A small encoder-decoder audio transcriber, trained from scratch: decoder width 192.
Rows from block 2 of the audio encoder, named by matrix and row number. Rows with one number belong to one channel. Each number is 128 + 32 x the weight over its row's rms, rounded and kept within 0 to 255. All counts start at 0. Numbers have three digits each. After the name is the row's rms in percent of the matrix's.
# filt: filter width-3 conv, dilation 4 (encoder.blocks.2.filt.weight, 192x192x3), inputs 176-191, a 3 kernel for each
# gate: gate width-3 conv, dilation 4 (encoder.blocks.2.gate.weight, 192x192x3), inputs 176-191, a 3 kernel for each
filt.42 097:113123114131127125072134081164113119131095088108145132093142089102171150161095134123132148128093126135095103100121137153093120160175139163151112
filt.43 103:115148122127073148166171075126161097176054078095141088110162164124149126115161097133145134098112129144128135106132170086169039145101175183094110
filt.44 106:162141116170156103161128110133171110097120174150212139133114135150099126096103162143130064050154099167153123100142144092184113158132172160128113
filt.45 094:144077199081100099107107092072170141119079115113081139048108086144157131160073129111054140159163088099180085107106129139139157087196057059184110
filt.46 103:127136149108145096111159143139173094117112129121128083065151157133161162177098136106180105071169153125085140164129112118194097125165089086133145
filt.47 101:148027149123170112124136080135109111128115124145126129126108147124153143123117098114138116121088115118165088116084141179078107106140143168147139
filt.48 098:203109185161125112143103086107078157129115194116098136134087167182148102134062121159127151105143153104105117118206136115077108156148081120105132
filt.49 100:124110125110092109119191200141095146100148121079101162124116114162158077117132145143150130057135107125143123120145130127133105129154153060136126
filt.50 103:171123131122072132174126127084187147085184159153114145148123132115188145084151143141155124106153156141154193114145116143035142133125163209104168
filt.51 101:087143148126079097149116124114130117105134139136115101115130109128143131129110158122120154135099120120121217166133134148135062122114104135211173
filt.52 099:116054114121095104083149087089158135172073124160164161062149156120147054160059077101159196149162104137174146180125123120173155129091075108091165
filt.53 108:172102164137118110083163121110181083135151135173167140113128145091138121152170178150194181137122125093093126071122123156147152136108117154120123
filt.54 099:083113155108139167136093148108080105164136129086132082112184064139142066124110150097129099166074126083140123100121130095061169111128107084193124
filt.55 098:160134113092085089164110149085097141152129112154098133107129122113183057121126105133165116099145141117164168117128119125184095139114113110068138
filt.56 103:100163083079062144126154147148135158138178112108155116137145188128132140091143152099118116106190086068085138090150175132134088111121135080115099
filt.57 105:133118162150126179094113147145158177118109142171138103141187158154120117128145120110163163057064123129138084089119149140094090129160180016156155
filt.58 098:130139157105159095105106109161138129101120172107150110126101149134132115133139075096123137111116091104164106107083094083162153119146098169130121
filt.59 100:157131156110084175172058169125117073154130082141089122124139130135162149142145097133181123088107153129141120074138182161083175122123132116175177
filt.60 097:114146152122148203117101132174165121124165126084079113196147150130055138108074150187109118124162134105131107135109124062103123126083189128100064
filt.61 099:125169163130164111138139125116096136099135174070140116169176136162093121116197061114167119140150144189117108140157079146154126144085104155106147
filt.62 095:155138089093148134132204077140168108148141094079181098136090143091153142187124145130180133151147119113092111116039129101170171154065135160156161
filt.63 104:085154122197072093073117143152109162157067174106084129104103155134155121143108152136084133091100089091172088176064102131077186140077117218163115
filt.64 096:060154139115141151183152017109156145168093110085138180144090207164134077167141134131081125086193119141074120112133086095122111161118101109059131
filt.65 098:099191132160110150140137101137134139185113115100095159135132123149090135195120118126116201168122138098104130137159111160154138150093183185159126
filt.66 109:168157151167068130129142138081195101175157155123070131113129086120118154139152129107156161128149124111103139131032168071073146132079088127158151
filt.67 098:084076142137106211139206124123157144082158120110127222137121125183138093115141155161090164144115136152170138118077128175161141119128099132176154
filt.68 105:187097137093137072147091119188122087127124176080126126140159140124163112127094194115084109133134114098136140189204119146088150111103040169142150
filt.69 101:145104166164157145141077193135144085176110135123088131175094143170113137156126109167099055123078125114129073082106121133101115182133093124129146
filt.70 105:071093154108129126135088133164082159129100134138061144120128158122146112132108108092218027156139111172127105093162092142105133130134076110171120
filt.71 098:120138149116187134090166092133131140132158116118165153123092147168063101114091151175099100078167136099138102143143105182126117152091153154176134
filt.72 096:129091126135085124138074179133084104115126130110129104157095171109143119133114175151139181090133117101153116126077159166229125122162086134035163
filt.73 102:115106166086067132131162126161174152144149142080154166119153129152144145180067112107153072078190114099106128137123120139145098144081099076151079
filt.74 101:116161114116172147125055175106068097145104094127113173106106121135130081097090111169056150116086139158072163120142148170135126129056120123124212
filt.75 099:117110111103161152182148139137133099179077130139139129126116138132133122130149116145083143110098142105147103170139110130112137105105158140069115
filt.76 097:133082118114165148130086132118092190083103106112124125143165135137159150190090094118071124086103147093087124130109141174036179101171117150154135
filt.77 100:102134116123124176158050125105123149171082146091164122134098160118128105156078132138125118131126098154140114121139100180133173134163137150100103
filt.78 099:115145091089158145097136112127088133144126123116155133107112106066192055068139071098131175111116079128100166117109138091121072031132154164091146
filt.79 097:119100123162117158099182090140141161100146160159117137171105095163174157091122122135076141108093169180073137093086135095133116139090089114196073
filt.80 101:140175080155071150097137092133103141129098102080109194151083152098101141108146133127152134166104131139164072124151109134092120114134142139090098
filt.81 094:132089123165095142125100122132149121134145078146147149155051170158125135119164141106088152168146151158059114092075122112172126158158100106137142
filt.82 105:171135143132137163164041126166140126117121119119104145131067150123093141104210143121163119095091129149101137100092082138074113114157127095104162
filt.83 098:140125152135136107181076105121100070130100126129142115125106172139069090198134158134145133120135141099153090130182123122111100177071130119191161
filt.84 100:159139133132147060084078111138095141154103147085082168135165072129158137095144124080081059149156149108147122121137154108147120129159114089083128
filt.85 102:124151130111132177134142097130101139188114154127103124202118143136117109124146171087142128168148166182168134103147126132136124177096087140054094
filt.86 102:151117099129100121116140133126150095118089173099114096178086177152149150135123180139132177113110153131149104153076082109116138099163110148149151
filt.87 099:110160150160107157133127096139121137182159122139130069110156092156045118122041149107023131130081111075140120112095118144098171144136128154097127
filt.88 100:100098174102113169104163151145142117105129146110119102148125093189138108161140108133139121120124097088162132053161133096136131142111100108164122
filt.89 098:162081154111124206128107119126171146134123150129173146123106106098150090128161098131108174124161085144133143121157088117095154159139112134134096
filt.90 095:133136128080161107097098069110120086140181120139144104147178152098079176133143059098071166119184076064124211116161161138139115121108136097110172
filt.91 100:138152127138147118107149112135138124125177118120139130154158144152110129106124101120113145101097134109104134108067147144151134108131167140105109
filt.92 100:076143142117118150111154132074076145151149130119111099149119068167116136086119135117159115158171106095234100101213185165123109188135121131142118
filt.93 098:089076086127122116099125125124158125173079149104174093107105184115158114160199101116110158162135134092144130104092100121199068105088159135140115
filt.94 097:121120101122116114114131173116120178125094099081114122044070121144184143079088158109171125094145101125228125085133190126139105146143137136087094
filt.95 103:100146139142120137189150094134107130130092164093179096133151079108100109148158185110111165099125112151120114141160120126082150140136118151139129
filt.96 101:154159122121115129126139139099175105146119153089155160163097168132150148170215160161157190172116107118049120117176122143095141166078121168147159
filt.97 094:164160116159114092114120131154204138112104117111133104118171119072069125133134171166115101160041165090124134096136178133132137116111159139139131
filt.98 105:076111117162090109103149143079071120136120083124161135096138107148116177116129117144102114180129117120146106108052152116165148145140155189086148
filt.99 099:091112114184128128178096145115084133170159149085136096109138150143187142110166151181128166224121172132151130102144133111090137116151115146180139
filt.100 102:161139130145117151163062129093109182089124149173204141133125112134121142166087168183222162112109156139133136114105105099154117161189137149138114
filt.101 098:112145114099077119068150157151166155073167159143105096036118110158119090104083100068143125145136130169098118081123119110139118126062099115134135
filt.102 104:105084138138122129091055157145198092134094083170082118110063129167111103129118099133077094129076059104123132117115152176097156107136145102160129
filt.103 099:124163141152156102129057129163090161128131115101129100127115150159081114146091205177097109171110160110143090157120123140113131067051164113082112
filt.104 101:132134151122131089183053190182069130131092101172148145092157107141109128110084121136141119162147125154111072144208128095117097126131128141100160
filt.105 102:147137104103137122125088133172121190162178160152134138151173171130130117186151148091166163120094184124163153116105135138084135116164141167105063
filt.106 099:113155181112140124130129105108130102153163112144091163113098149071136161196104118096143121171182124113131148086130121107141152126062130130127090
filt.107 105:060085130147130140083134168147103134177174081099118135173087132050107153074029148109134126149122117110116135113198145174107127134146093152134119
filt.108 099:086113121118105096113083119112146183120140086107124150092158155163073153138129103067104101138159113138105156154148099148126168089094129089167106
filt.109 100:113144129059150194114110124130139093090136156133106140162143155100074069090102111117127095122127134144086113147132151150107169118129130164164202
filt.110 095:117159134112188142148089141147091194153133151128181108199204143117094108131115132104126127114094116089098103106118191077063174111122157169111141
filt.111 096:124159139174112125204131143054079092136147114092128123110178120092172140160141125105062196124156151104115132107147158166111110106140100113123046
filt.112 099:166137083137121097152132131146145117139085091149114102130046122101150119097132144137156152106124127168108113121098147088176117168104156136144138
filt.113 104:137130138131157113107141097136145135129176120152087094134173112172034141167110180153141104161126162123093172137078088103169084139139188135079142
filt.114 104:133069131136153095103147119055146185175128117134180127138064048183158085113149123127119126086154132160199132210138130103081133123164120140123181
filt.115 101:171047092183143141104134119112142081139120115094165085136142177174132165097076168111101125185137122142146135169146133152140122107054078095167133
filt.116 099:131081109189107107131077122137161118167112112149167121152110133140161083096186140134155087145082156083108137150104116170149099099103105130097147
filt.117 100:145155133102168150126110083105158138119063170135144096179160061086100137151128154138169151137154145122101160151101173151157140150093175170174109
filt.118 100:166121078164107063118093087124176129143091137174143138092084097122171099130166116165130145119148116094144125173123050182090087198208109176161178
filt.119 107:121128122079091116107166161143167087135103155122159123149136136151149094138144138142153166066137139129084138125092112125109092100139147153125160
filt.120 094:186086193127148131080130104082093092166133163080072152146092120129127088122140079158068158061160132120131118153117121121186151152119096141156109
filt.121 101:118147119149164134147094130128092144109170179131132149070112109040086109079121189151124113166172142135097153064116138159080169114144171111070139
filt.122 107:122174106111060149119119123152205126122111148101122142184161098155118099106090141141133117112100138118135196130124166089101080132153149144169095
filt.123 107:077124191131083112152075164125113089140097150128076140137174116137124139164105135154149098132158142200051132122131138155106110081136106143113081
filt.124 097:167124071086055109121110091134136127125106202194116102154149077122075189113128125089084157122098117114122132106081163122127158067114137097129086
filt.125 102:159132139155105152153073137179130150117158095151131121119172133104097135196051136124103093161158132164143135110146142088211123152124136112115104
filt.126 105:190099128134181089162132120081056153189051121156096143059174148117137130114187092111169109101054094119156126130054116125167154113086144080131142
filt.127 101:146104158149157080065218118134095129133120125146095127109109142109134153157138105127091118099123112148122127144142136098130133168054131105073094
filt.128 103:095118141130160099168137133129170145110142131112125124167149086111161125172114116162074181118126091172170116123161137114142088120106124148111096
filt.129 098:066217121106134149097122174139105110158146166122110140159136165135130076141180118164137131143106113123116095122141139160142090102112091141179152
filt.130 102:136143120123049111075082118142117112079156137128181123107144162121144149088093159134091132197136125110149073125175075132136102121158085131192104
filt.131 097:120140140109215064163084099130179145197058158122102126108172104114109157166127161056073129167163128072173129195106162111150119114113121126069101
filt.132 099:113200121100166182112112143160130174081131088155165128146125139109144109129179117124126146119140124099117115148123139121142109135120092137074159
filt.133 100:213188152118136144110112107107179128143154171174138168136146131196143108177134088134142087124106155170137141131134137130128119141129092124099160
filt.134 099:152093125098094099117150089097127140127107187122076131148113111083084108158150130093105106081164104117229142138120148083228143141154141208134105
filt.135 103:146145065161080156121107118143147098108120156109124156117127116111149104118070134114193084071125171104226118107173154160131133157155122113152096
filt.136 098:117083085098070124033155119142177106165160129173161085102114160165072154181131153099116119100068077151148099145087162127162118136095136154112174
filt.137 096:107101169163117103122109180106191147115141174116080107072123139146113070135159144129102165177170153156154125096146107152177155124156104127119151
filt.138 101:094071041083145096179081122146102110176106098147164159167104147144122169119166080093124127159144077167138077145103089103137157092080171123075087
filt.139 099:073135135099148150110119164116144175173137143135119088143119093167078167106070144189107169107134093135145160165018152143081125179132085127097125
filt.140 101:120139145073119173115162083148129118123120175099125130101166183150143142150117192089197127143162129150128084157122117110150092126106140058135072
filt.141 097:098090139078151160082125087150086098103069178116117142142090132105087087083192121142103134160140097122126124149135106117172106177102143188158174
filt.142 099:136176100142171136107092163133113120152079146116184145157128129135065106116141114162107091058080109136106120186117140147069121169059129169148118
filt.143 095:151155159098157145132102133156130101104148147154155116119178126104103144146152132155154117192078078145137109155189163167082164113089110079090158
filt.144 105:110124135117083157181203054137141113153093147127144110155151088103154125153137077112170140089155108103096132152180076155136179119148177145116137
filt.145 104:154149106065082095145040115114100128124163100128102144119096098141170110139082100122086091076063169123115153122102157184083202168095155122071152
filt.146 097:127156146110178064103114090125180105124184086129088151102134133141176120088185080128096146089159054104156109144128112142145111151103137074156149
filt.147 100:133115158086179164136151130089097136109096200164089117156122106137148160136168170102044194113162172129125190129110138136104112136130104133125143
filt.148 098:117131131152110119127103174169112089201088168064081183160035101145142132168149147133120142149049191088113121117108115150033158132110135105199146
filt.149 103:099102122098057136133170146122154134166164166134118118134157094120143100104000114079159139111204114113149137117069087082136119202103099144141131
filt.150 107:119144132176124156113135131103116156182108093179196132169116154134142135105045115135136123101100082127172160161087156125158147066201138144160117
filt.151 100:075114104105119078130094090109138146108111110083106119093197083105112080096118145138147193122124116123054088141112098087159155143158165153089139
filt.152 096:116152155133068119111124126096144117061155115113111123100105161132140123118110124078192140149070089108078121091130119148205101144116133079191134
filt.153 101:143122148077090176111083080099199096155118111104093135131161139096078132141217135148068080082135090088170157122114120133071158078073100166182109
filt.154 105:124164089185140128131100131158127112177113136154127106122132096145120089117151158139154127140176184158069136088085156105118147157234121113153157
filt.155 099:125144130140166164113123165116139167146153145108160074128146142164135144109187173086180108154109131104058138164126140092151121087222160102127146
filt.156 096:132107121108161090164143170090155100131071094120109181062070122149130147132153109111092132119151138083170166158121071118179083110131095058105181
filt.157 098:171098113112158123096079168152177126173121101130048109128096186104154134136153139171181182200062115081092101067195139086131083165147167136106169
filt.158 103:109139147122136135127134146085122104141168126109161165174217147171153097179116123115125116127137115157114133144071158121131135140089136086150161
filt.159 103:103074179151118092139109141091159108152121128122132146145189123076128092121143110150137118119136159149086181133156184101175142134131118194098118
filt.160 097:098140134129149113043134106174092102126067115105135118098191158162099113145125114121073093169112112130145126092094112153163165127100135121239140
filt.161 104:174099138096143128182135164171142151131130086180104095117136084156099154204112111103112178109109149130098050141129134187080209150098130110174115
filt.162 097:125107176151143129150118133164090177132139071162081136091092090176128156123216126132132121165078145114164112179158141146084135176145105188149104
filt.163 096:095152137137107106117074040119144151134113094124080118093117118145146103072171175156114156041134096174080136079153064148106123121126123156149147
filt.164 098:123062141131205160117165109146083151147113119114115169100192125132115125118122200173125143133132168127109123118135104155148128081123102176138048
filt.165 100:129143152118144129167069154104116200085151090191086085115137145069145123135144124111086139114136145125128178127205098162157072136141145134079073
gate.42 100:142130097160156157212149124139133126128107073097162116091058113137151156163112052152106130142125092165136058103159186130097115100128142165156139
gate.43 098:125121161123112157105074155093183102115103157153158179160145120099135166140128154134148076132139117134106120121169143069255084145135136121120147
gate.44 098:123138051145091138084142117159128123125145145149139083130165116141090214129083106107189126134048088134115144185187113071159112164054110182088140
gate.45 098:148181068191154142172089141100145144138135150096197152141178170115077109148085156125099134099172138136103184076103155193078170085134090174115137
gate.46 094:118082125126140102118073124168141111193165135173108093106131134071101097169069199126125108058198129145161086174062125169151145088129135184141153
gate.47 098:102138083148118167150101130112092127148136034065190130224150120106093104095170167152090150157118085085089159097145129091157071123179120115074130
gate.48 100:137143124104114125085178116093192092139114168194135122102180116152113126127148124165142154113103139158086131126152138165161149120125164144169120
gate.49 102:120173103132116086160081136115162120168065160142068114094146122144043103164230133101070144163094119133150103183169150171125131143118130122090152
gate.50 109:097154113124127120107047125147067107165117125141159106107129139118103125147176145171036181112100151155135142152148116134139121158075156093071128
gate.51 097:157149136181197107089057179123166117056083144153157162074151161118079092156063171107048065116106113167084139128205134203088136117146104159151107
gate.52 101:149076145171175180158070118109162138070143095121116110133120162154159161162109116090085116133139129166129161168138146078077140163143149158128107
gate.53 116:118175109127115136149095089141090144142108148147142089149161154134098148160110146135042145131164095101087100116117151128157140060097163157143136
gate.54 096:079083124134091093127181136102201161168110129158154137163144172113133179142177159169135020136121145126165068074155101137095199125099169139138157
gate.55 102:144095110136129128184201106096239078140174049161130123114143101129096103128147116119121176136097137156150105186060121170094177135147165156112146
gate.56 100:140094143076140089119081129086145130162134094109182136089060055089180110070148078127143124187102099156086142093122110127177044135097094153189156
gate.57 096:106106100068146103107135154130062123111122132144111144152187051115111057116152104108083134176137119153096180100115152138067109147200132166123095
gate.58 103:126145125112179113106134107099159107102100075122088110105141082149139113137096108088111113178110089134142194195120167168197172120199155147096112
gate.59 096:103166107120135083095098127186118093122086138148086132093023136136068141134120145140155131111098156138151165141158134095094108121129109098092163
gate.60 114:117090139066203081111060116152117214115155155097122126101086157159150100140159155077135139089179113101136106072114061109122094134098115121132101
gate.61 095:183138122150080093158119117144182125129189099132107131107140050102169090120192094146107118136119138146135159172149104112033146090131132094137122
gate.62 098:086117135173124118117084119122069104114144124162159125159124130082168129152172119113176137136105096172136131149116147096147124081146077131070172
gate.63 110:124064136106164136086153151172101161138137111131118128133103147173108155128077163134128165095114114112125109090217118101140114106110119183165105
gate.64 099:070146181197127113072167134142105104077185132138127107066058113150077191132107145107131109136158065087138110134152149133088186142145190132154081
gate.65 098:136114155136090138165136109124196040097125114059137108105119137130125111140122140188123141096142162151119161164125114120146105138100140156152132
gate.66 107:164136113128193099091113092143125145141133122131168126132072153089100135164158172159150164144180133125204109126122150104085142125070090095117079
gate.67 099:102136158119074175134154061103176117103083167136111100102137095158112097132104164092160084118112143107108167151134128119073200149162171156149183
gate.68 102:122133150110119150183088175096138137080123124185089134094170075127127180157086095140148163137151127125173168135148131094080133136105092138134150
gate.69 094:116147138117151140102124132102144096053089122163121146103100141198172141162125124171167138128161111119183092082174104145094139135106189145074070
gate.70 102:123144122170067086099160165140082082114100149128165065100100145092105080114139136151173056177091175192124137126074120086153095124114074178112116
gate.71 104:136142095170132130072173132118156067081129097183139139170162139103176116145121081109128142114125151180122152117163114080164119138080112156150151
gate.72 105:096103079105139139152168101072165114107156108112124171167175167115120109175086099097182136123147125103129150171090125144116112073179065131125153
gate.73 101:155121117171211073109169075057185101132246109085103144121056169103098119129106116176053159106141126117118156096093162149170091153151119176062135
gate.74 101:098097146115068108136038112074116102080159181129132167141108162115117116133135155113172054141045108103088141200117086118119109108137121091162131
gate.75 108:103082166119107147128059139177101136119196135151070153155122133141071116120067175095088119130086115155111126148144145110116171178122120141155086
gate.76 098:151109179165189088085146163150191084102173105134107113092140104076070141120139073131079214096110114151157151160117147161130118140119132127096125
gate.77 096:151181133129154129139119133117153072125144069120120134168061121088135144048130133109164145163127144091076141143122124110123171087185044106111158
gate.78 101:164118100131142146059065169145092124146095130116194152111105129122139135077229135121114104113100168127131079162096151151095123112136110136042118
gate.79 100:143111173152172144130042108117168139127097136113148137114140142163096160081177123153175086122141123128103168103188121133104135130196100090122116
gate.80 100:127119086080100130150164094101190128100102142067113090115162178088112126151120110108210155114191174110100131159112195098117131173079130150116159
gate.81 100:086111128113169239099095136134157142093218125114178088126143126120107153135171109107137088177140165111124091105118143120171110164093106123159048
gate.82 110:148032114156159161134099112142089131098219124161085111145105124089117120150171086119162113131175060097108102085080150107073120143142090128114129
gate.83 098:132117112130127141119135126164121147129087093164125116104103157122112134114126206105094110204206071116085097119134118081162054116161142100148165
gate.84 093:140088160203092133120135132099147088117138112094110111167129172196177097094133143136097132129077118155098100119152143170134085093181151143153110
gate.85 101:081097121132167095114122131116130138093195099113201158130112159164117138085152173184098149073145145099147099129062069127153115099150132164116120
gate.86 102:158134097149108106117149131132147145118157102124060114155181135100152097139128106096146085110119165110080098133132174070102149128138110102084147
gate.87 101:182096150133156186116096105122133105150119089067113127038065096073224083163095161111097150164101131145079131134162086114107159136157139167164082
gate.88 103:113081138119197151143179151093139143170172110124174102164080134171114181110094132153135138156053160129163124108152175072101070118152146115109138
gate.89 101:167080141164087142113147151140170124124117170122080136097115092169169129131161141161103162131057153129077111144134100126124111152178071126132108
gate.90 093:119125065129143154148170108102073092144172117036063153148136189088103119130121095101104118102136146135073189064102119146129098101116110130162175
gate.91 101:126132197135179112204015163146152186129137102157138136109128123143149127148099120122132158143115164184092148124099136187074131153101083116157082
gate.92 096:191118087107104059179143102137129195102128155129115157123171146131145110111191153110153170103121131091171124174206128178125093135133087107156143
gate.93 101:070158102144078134139097126119134147045140098126147173101171121129131146144089136147178127119128131168105123114083038118150039123151112104081106
gate.94 094:086110159086172115092080130188145144161222105139126079122140163098179100124105138149118140181128108098119146130113075144080153193040133101043123
gate.95 103:098085196167192079131142135134135194095101097102127147101064141145133082152185129127108118145118119141151127110138125040142154124122101112143169
gate.96 098:065124155123103136102159107075088139113074111131136138070152126119108162104112092187160134185128043106163118112023123111147096150064064089102117
gate.97 097:103091135096113110060140140069139126123123125108104142156133114134167163152136130180173119089174099166130083115186159109135128173097093131207149
gate.98 101:094189137085129127161133136090125132119186112144131179156137147103126132127185070086091157130094134095130106170159138167155094166082155127001137
gate.99 094:098099117101123113106128101110185116137127100107134104183134131147079116120123072101130088148128125133105143107146152177134129192122100144110117
gate.100 098:129119147108169128159173061181087160131103123103107181181134146123115146104082087120144169126090127123092110159116164138227145072087082114047158
gate.101 102:125097067122153128112072156188126078176168135149174154124045096118085091095167104139090167082148082136063167146132104121123144084175107113072131
gate.102 104:114191089124153132151145103237115156103097145075128146142095105131232114148165119174103165102129128126203121134197098125102084113131137129128138
gate.103 105:110153101097104105153082089123164126160134135132154102106175131151113086114114150187076121133150096092088135128169148110137109107116138102087119
gate.104 103:159130073127086121104147063135169108158089128198088129115156110105182085126142125132072070146120109161125095116139096108155117131120070096137113
gate.105 097:151120170119173129169114078143169178145157145086127165173138126119124130122085162091086144118154111091119143117144114186059144133144106128137079
gate.106 097:049102183115131105114081127113126117098172131191118123123098098116129114132090151078226086111139117177209160103117141092138110141131134127152112
gate.107 099:091092186107186130127065094142117112103120082149119112123159130143105172118084174137102101104113141103105143097112128141144110108173134152096117
gate.108 103:119165138120119188108081192102114115186061139140206106122140129153088182098080167122184120125116132086141107116095131107124171132087188109098141
gate.109 101:092152128087110118149097120089175097094157141119118158141171097137162140127130098113111133121115141156145205130087119112119120149107145114108093
gate.110 097:148163076189155137138120092167170130109093109126104138166098104123175133135114158106091106152158138087079136120169161216111124129176108165121102
gate.111 100:169154085184148125127147123130135192188157149168127153117136124148078145145103125099161177122183097142123070124134158143133099125142133155149110
gate.112 103:102074146107070128152168127139066124124059105090088166133175111138072150118085158134058156122056142194132092117192118114145108103167125133110138
gate.113 097:108079135121128111129128147151112099118098137075128082149133120113172065121162140061107125093086068126102125104125122128124097114135139138132106
gate.114 096:103080125190117142114123160113185091181050105130124112134164167134121096128078180154131135131111075158180099171167149122111153133117137126096154
gate.115 105:107165105103051052096172127133087116165063153074160126116105126169068127102160126105132121104125075119154124137116109105175098137185152103109136
gate.116 105:122117140126131100147120096106168147135145114124173131097168117083110109118151116113067167119141126150141089144182135113118082152126096158115145
gate.117 100:169072200165114124149068090106135199074150162128102108164124121138108164160145094098120113187067135153121155110111127114118141078123116127151112
gate.118 099:172179161101144141126149105090109147120169122097098104128140136122049150105156108159108120144108166125116090105199128106129108087152114140100104
gate.119 104:128133082084167104124095122135142113114082077153095115147155112166071117110154118090155141106105160123123147130050149125114103110085146177188140
gate.120 097:136082129078158108120123060135127071126114166110128133072128101109101060108159185108091172120127139150087152179114103123106198145107131175166101
gate.121 100:157117099141109080092095139105141099096097106128065063138080171138106146100148119121110163095127124134094109126170095111160106091089104173096105
gate.122 101:100150116150111140091101112107151109089113127152113120112157048144135113130087150148134089149153129127071187134131122145136094159124098145132131
gate.123 102:072127071161171157106068094141114122149112141180123123070103146099146154116107099160140171055125136174134143123248092180070173158093143173150119
gate.124 098:101139103107115148095142133130086185140146063154059168155136125117117062127138119139122123108168143147044093101177129105202140117145150101141151
gate.125 103:124088112117162111132155069129097098119155153099162137153075120135084101144131140137139132109127181150093129142135087046205104150176135128077111
gate.126 101:108157126147135089115157080193065111174144155136080150125133084121119150151117132132186141151105093093143114117127158130108159141091156131123095
gate.127 096:166118158135164174116158127080130117130191074132121061151079205153124127127132159177233126149127103092121135093114134128162122034121154158143095
gate.128 099:174120156128192105091094155096169113124094172081098125132083149133118099108159161090131143135095123077186140103141182137103144096170178115137101
gate.129 096:140172135121119074092154085118107124155144101136104073128102140126135131115145105134202093105145100109168133094082137149149106118139152114119079
gate.130 095:092189115118132135115171091150135181094047098139122148105180170101138134146108193161138104119108113147171114119137119137140090113070082135129142
gate.131 103:149122141108103107107140156188048141112111098092152115181146128153158132140093168122117131113129157112095128150133146117069178108111111152125125
gate.132 094:080058094120113146147098122098125158138212102139137085086194181131119132104116131151135171078137122143162134124155187116132111144136112144106157
gate.133 093:140150161138075164149139124140170110127105128124142123108121126084110099192167141104142177072061091122193135121098189174145100153156153076110133
gate.134 102:139154202145113114120107073143188085132124147114133070142125167078134172133126123183116131218076166132080120108120138076154126165139165114171127
gate.135 101:088105153084086075151093097117114106124124153091091152139108096152159112171074114130159105142113110117134136156148122153107123104130154130123131
gate.136 100:101110132101123136109118121098057181137100152156161136093168093114140159149132096111160157161090105118176156145096125146106169149164143116114143
gate.137 096:101090142129147168089101168111125152125126105078135143107155152104155177090109153154154141079100125143126075172090140166096201155138135103141072
gate.138 098:188110156100164131121152106183171109122125143114115161168163128107038206173093141145153149171129087144139115141117169090120137127094116155096191
gate.139 098:138057112062164115049117096098197094162156098173063183099109191097151124162136131122150150127108107158152081074115100104156152160143136126133134
gate.140 102:105183147118087184146120136118132142106172154143093168128121108175087150186179123144093175138129175102174145074085171093187185127110096171155104
gate.141 094:112165105101167167154117082105076105167095103125163118126161171118057116135163141096101138106145149122146126221198115150092137128127132081139138
gate.142 097:076132164136148072059153179136189128168127156183165114149088085152101165110102122149082122195172164134109090182084111150146055142160163097189105
gate.143 092:124093085116120113092105091111082122115140092148157142113124140133119089122131131146129155122155197123196118078069099094199104113061120142195151
gate.144 095:056091122123114117156137107100151094132116130110118141138135139142102160113125148166135186166133191149136163091091092087193139081122107145116090
gate.145 115:141097105068130164117172122135149118115118152164124157116126140088255123105143109137118142139126084112158101128111106151000166112075114127138144
gate.146 099:121098152110103145150088148125184127098156109117193128136101121157074088090133121135141119157078132179119117129129124109100156188117155147140146
gate.147 096:081089098114153128122186152141104125118127130107166125059073127148075075167171103161128138129116126125080133128103091105076118107094071080113114
gate.148 096:100186131154098122122174142146036127153106109157095124147162166129091093129155156223128081083132149119123148147127188176054125166162112137100137
gate.149 104:076119094077126139089059062132123185166174159100140056095118148150107114137156105109124125099137090140080160170108127109135134099101071092100097
gate.150 101:134090153130114098115109098167128120122072078145113184119147155143077141121119085113108121128132094120118159153131145147135161173069108123114134
gate.151 104:054110130108128168117210137100204124121124170096089084162098095073124189187112162116112170085149126125091108054115142148100129115144138093186125
gate.152 092:115055096091124182120146117126166114147134131152158114176121079098096107148151085144126159116137100109140103127172103079247068122144128180185108
gate.153 105:091089058125145178118174105122072108087148087142139151139117152097159114134135108162129111074167097165138135105093139084152073147206112158134096
gate.154 103:149184108126195147117089152069132083063125101133058090117176115137118174106125155148165129147117163167102157109159104159108144140104133072121108
gate.155 109:145082105115152125126110124136152117189143092126182087083093105087143135146170156188053171102112133152130128119124155140142124085136133129180096
gate.156 100:129166057094097067113091139123116095141150060123080126134113148121101128136099155115128093159131095125093134146119167103131140142138155141098158
gate.157 097:198195116035154146135082102147055138094152093163067111111084155106060121110118098118093132159125123153108173152175151155139076125082082125103123
gate.158 109:144144125109137100108153122137135165138163133168087125163118130155115108125139178181164128166106160148114184134086088168058131163053116128143134
gate.159 100:134067195108147122124124132172080138171179116141108157102186115163171124183045147121159182132137104122199132111088194102133122083151122148092141
gate.160 101:103135118087106157113102121091136064125087126158099134081203129100121166122137189153122172142083128083154115123159139136102151121111162135143130
gate.161 095:083114090110146160143145056138084154161139178146122121117126135094097127070117121110141130163235155126169147089156166092120110176201112131171111
gate.162 097:120093139137094180103171079091117136138141104103126105123161180145136148112137131133123153195160096161088156139082112125120142109113128164132174
gate.163 098:136110164107145107107193090083146124125097102093124123117178105147147130088107103215160111142146179129162037168138176112198143128138115121122118
gate.164 093:134085102123082173098156073146067128088145123093149127158120110175164066169106082210146161143085154129057099073112113110138117124126113195143136
gate.165 102:112215128139093118135088064125062134105133129129130131106105140116131129146091134183050133162105123110101138175092129133128121108114091172053148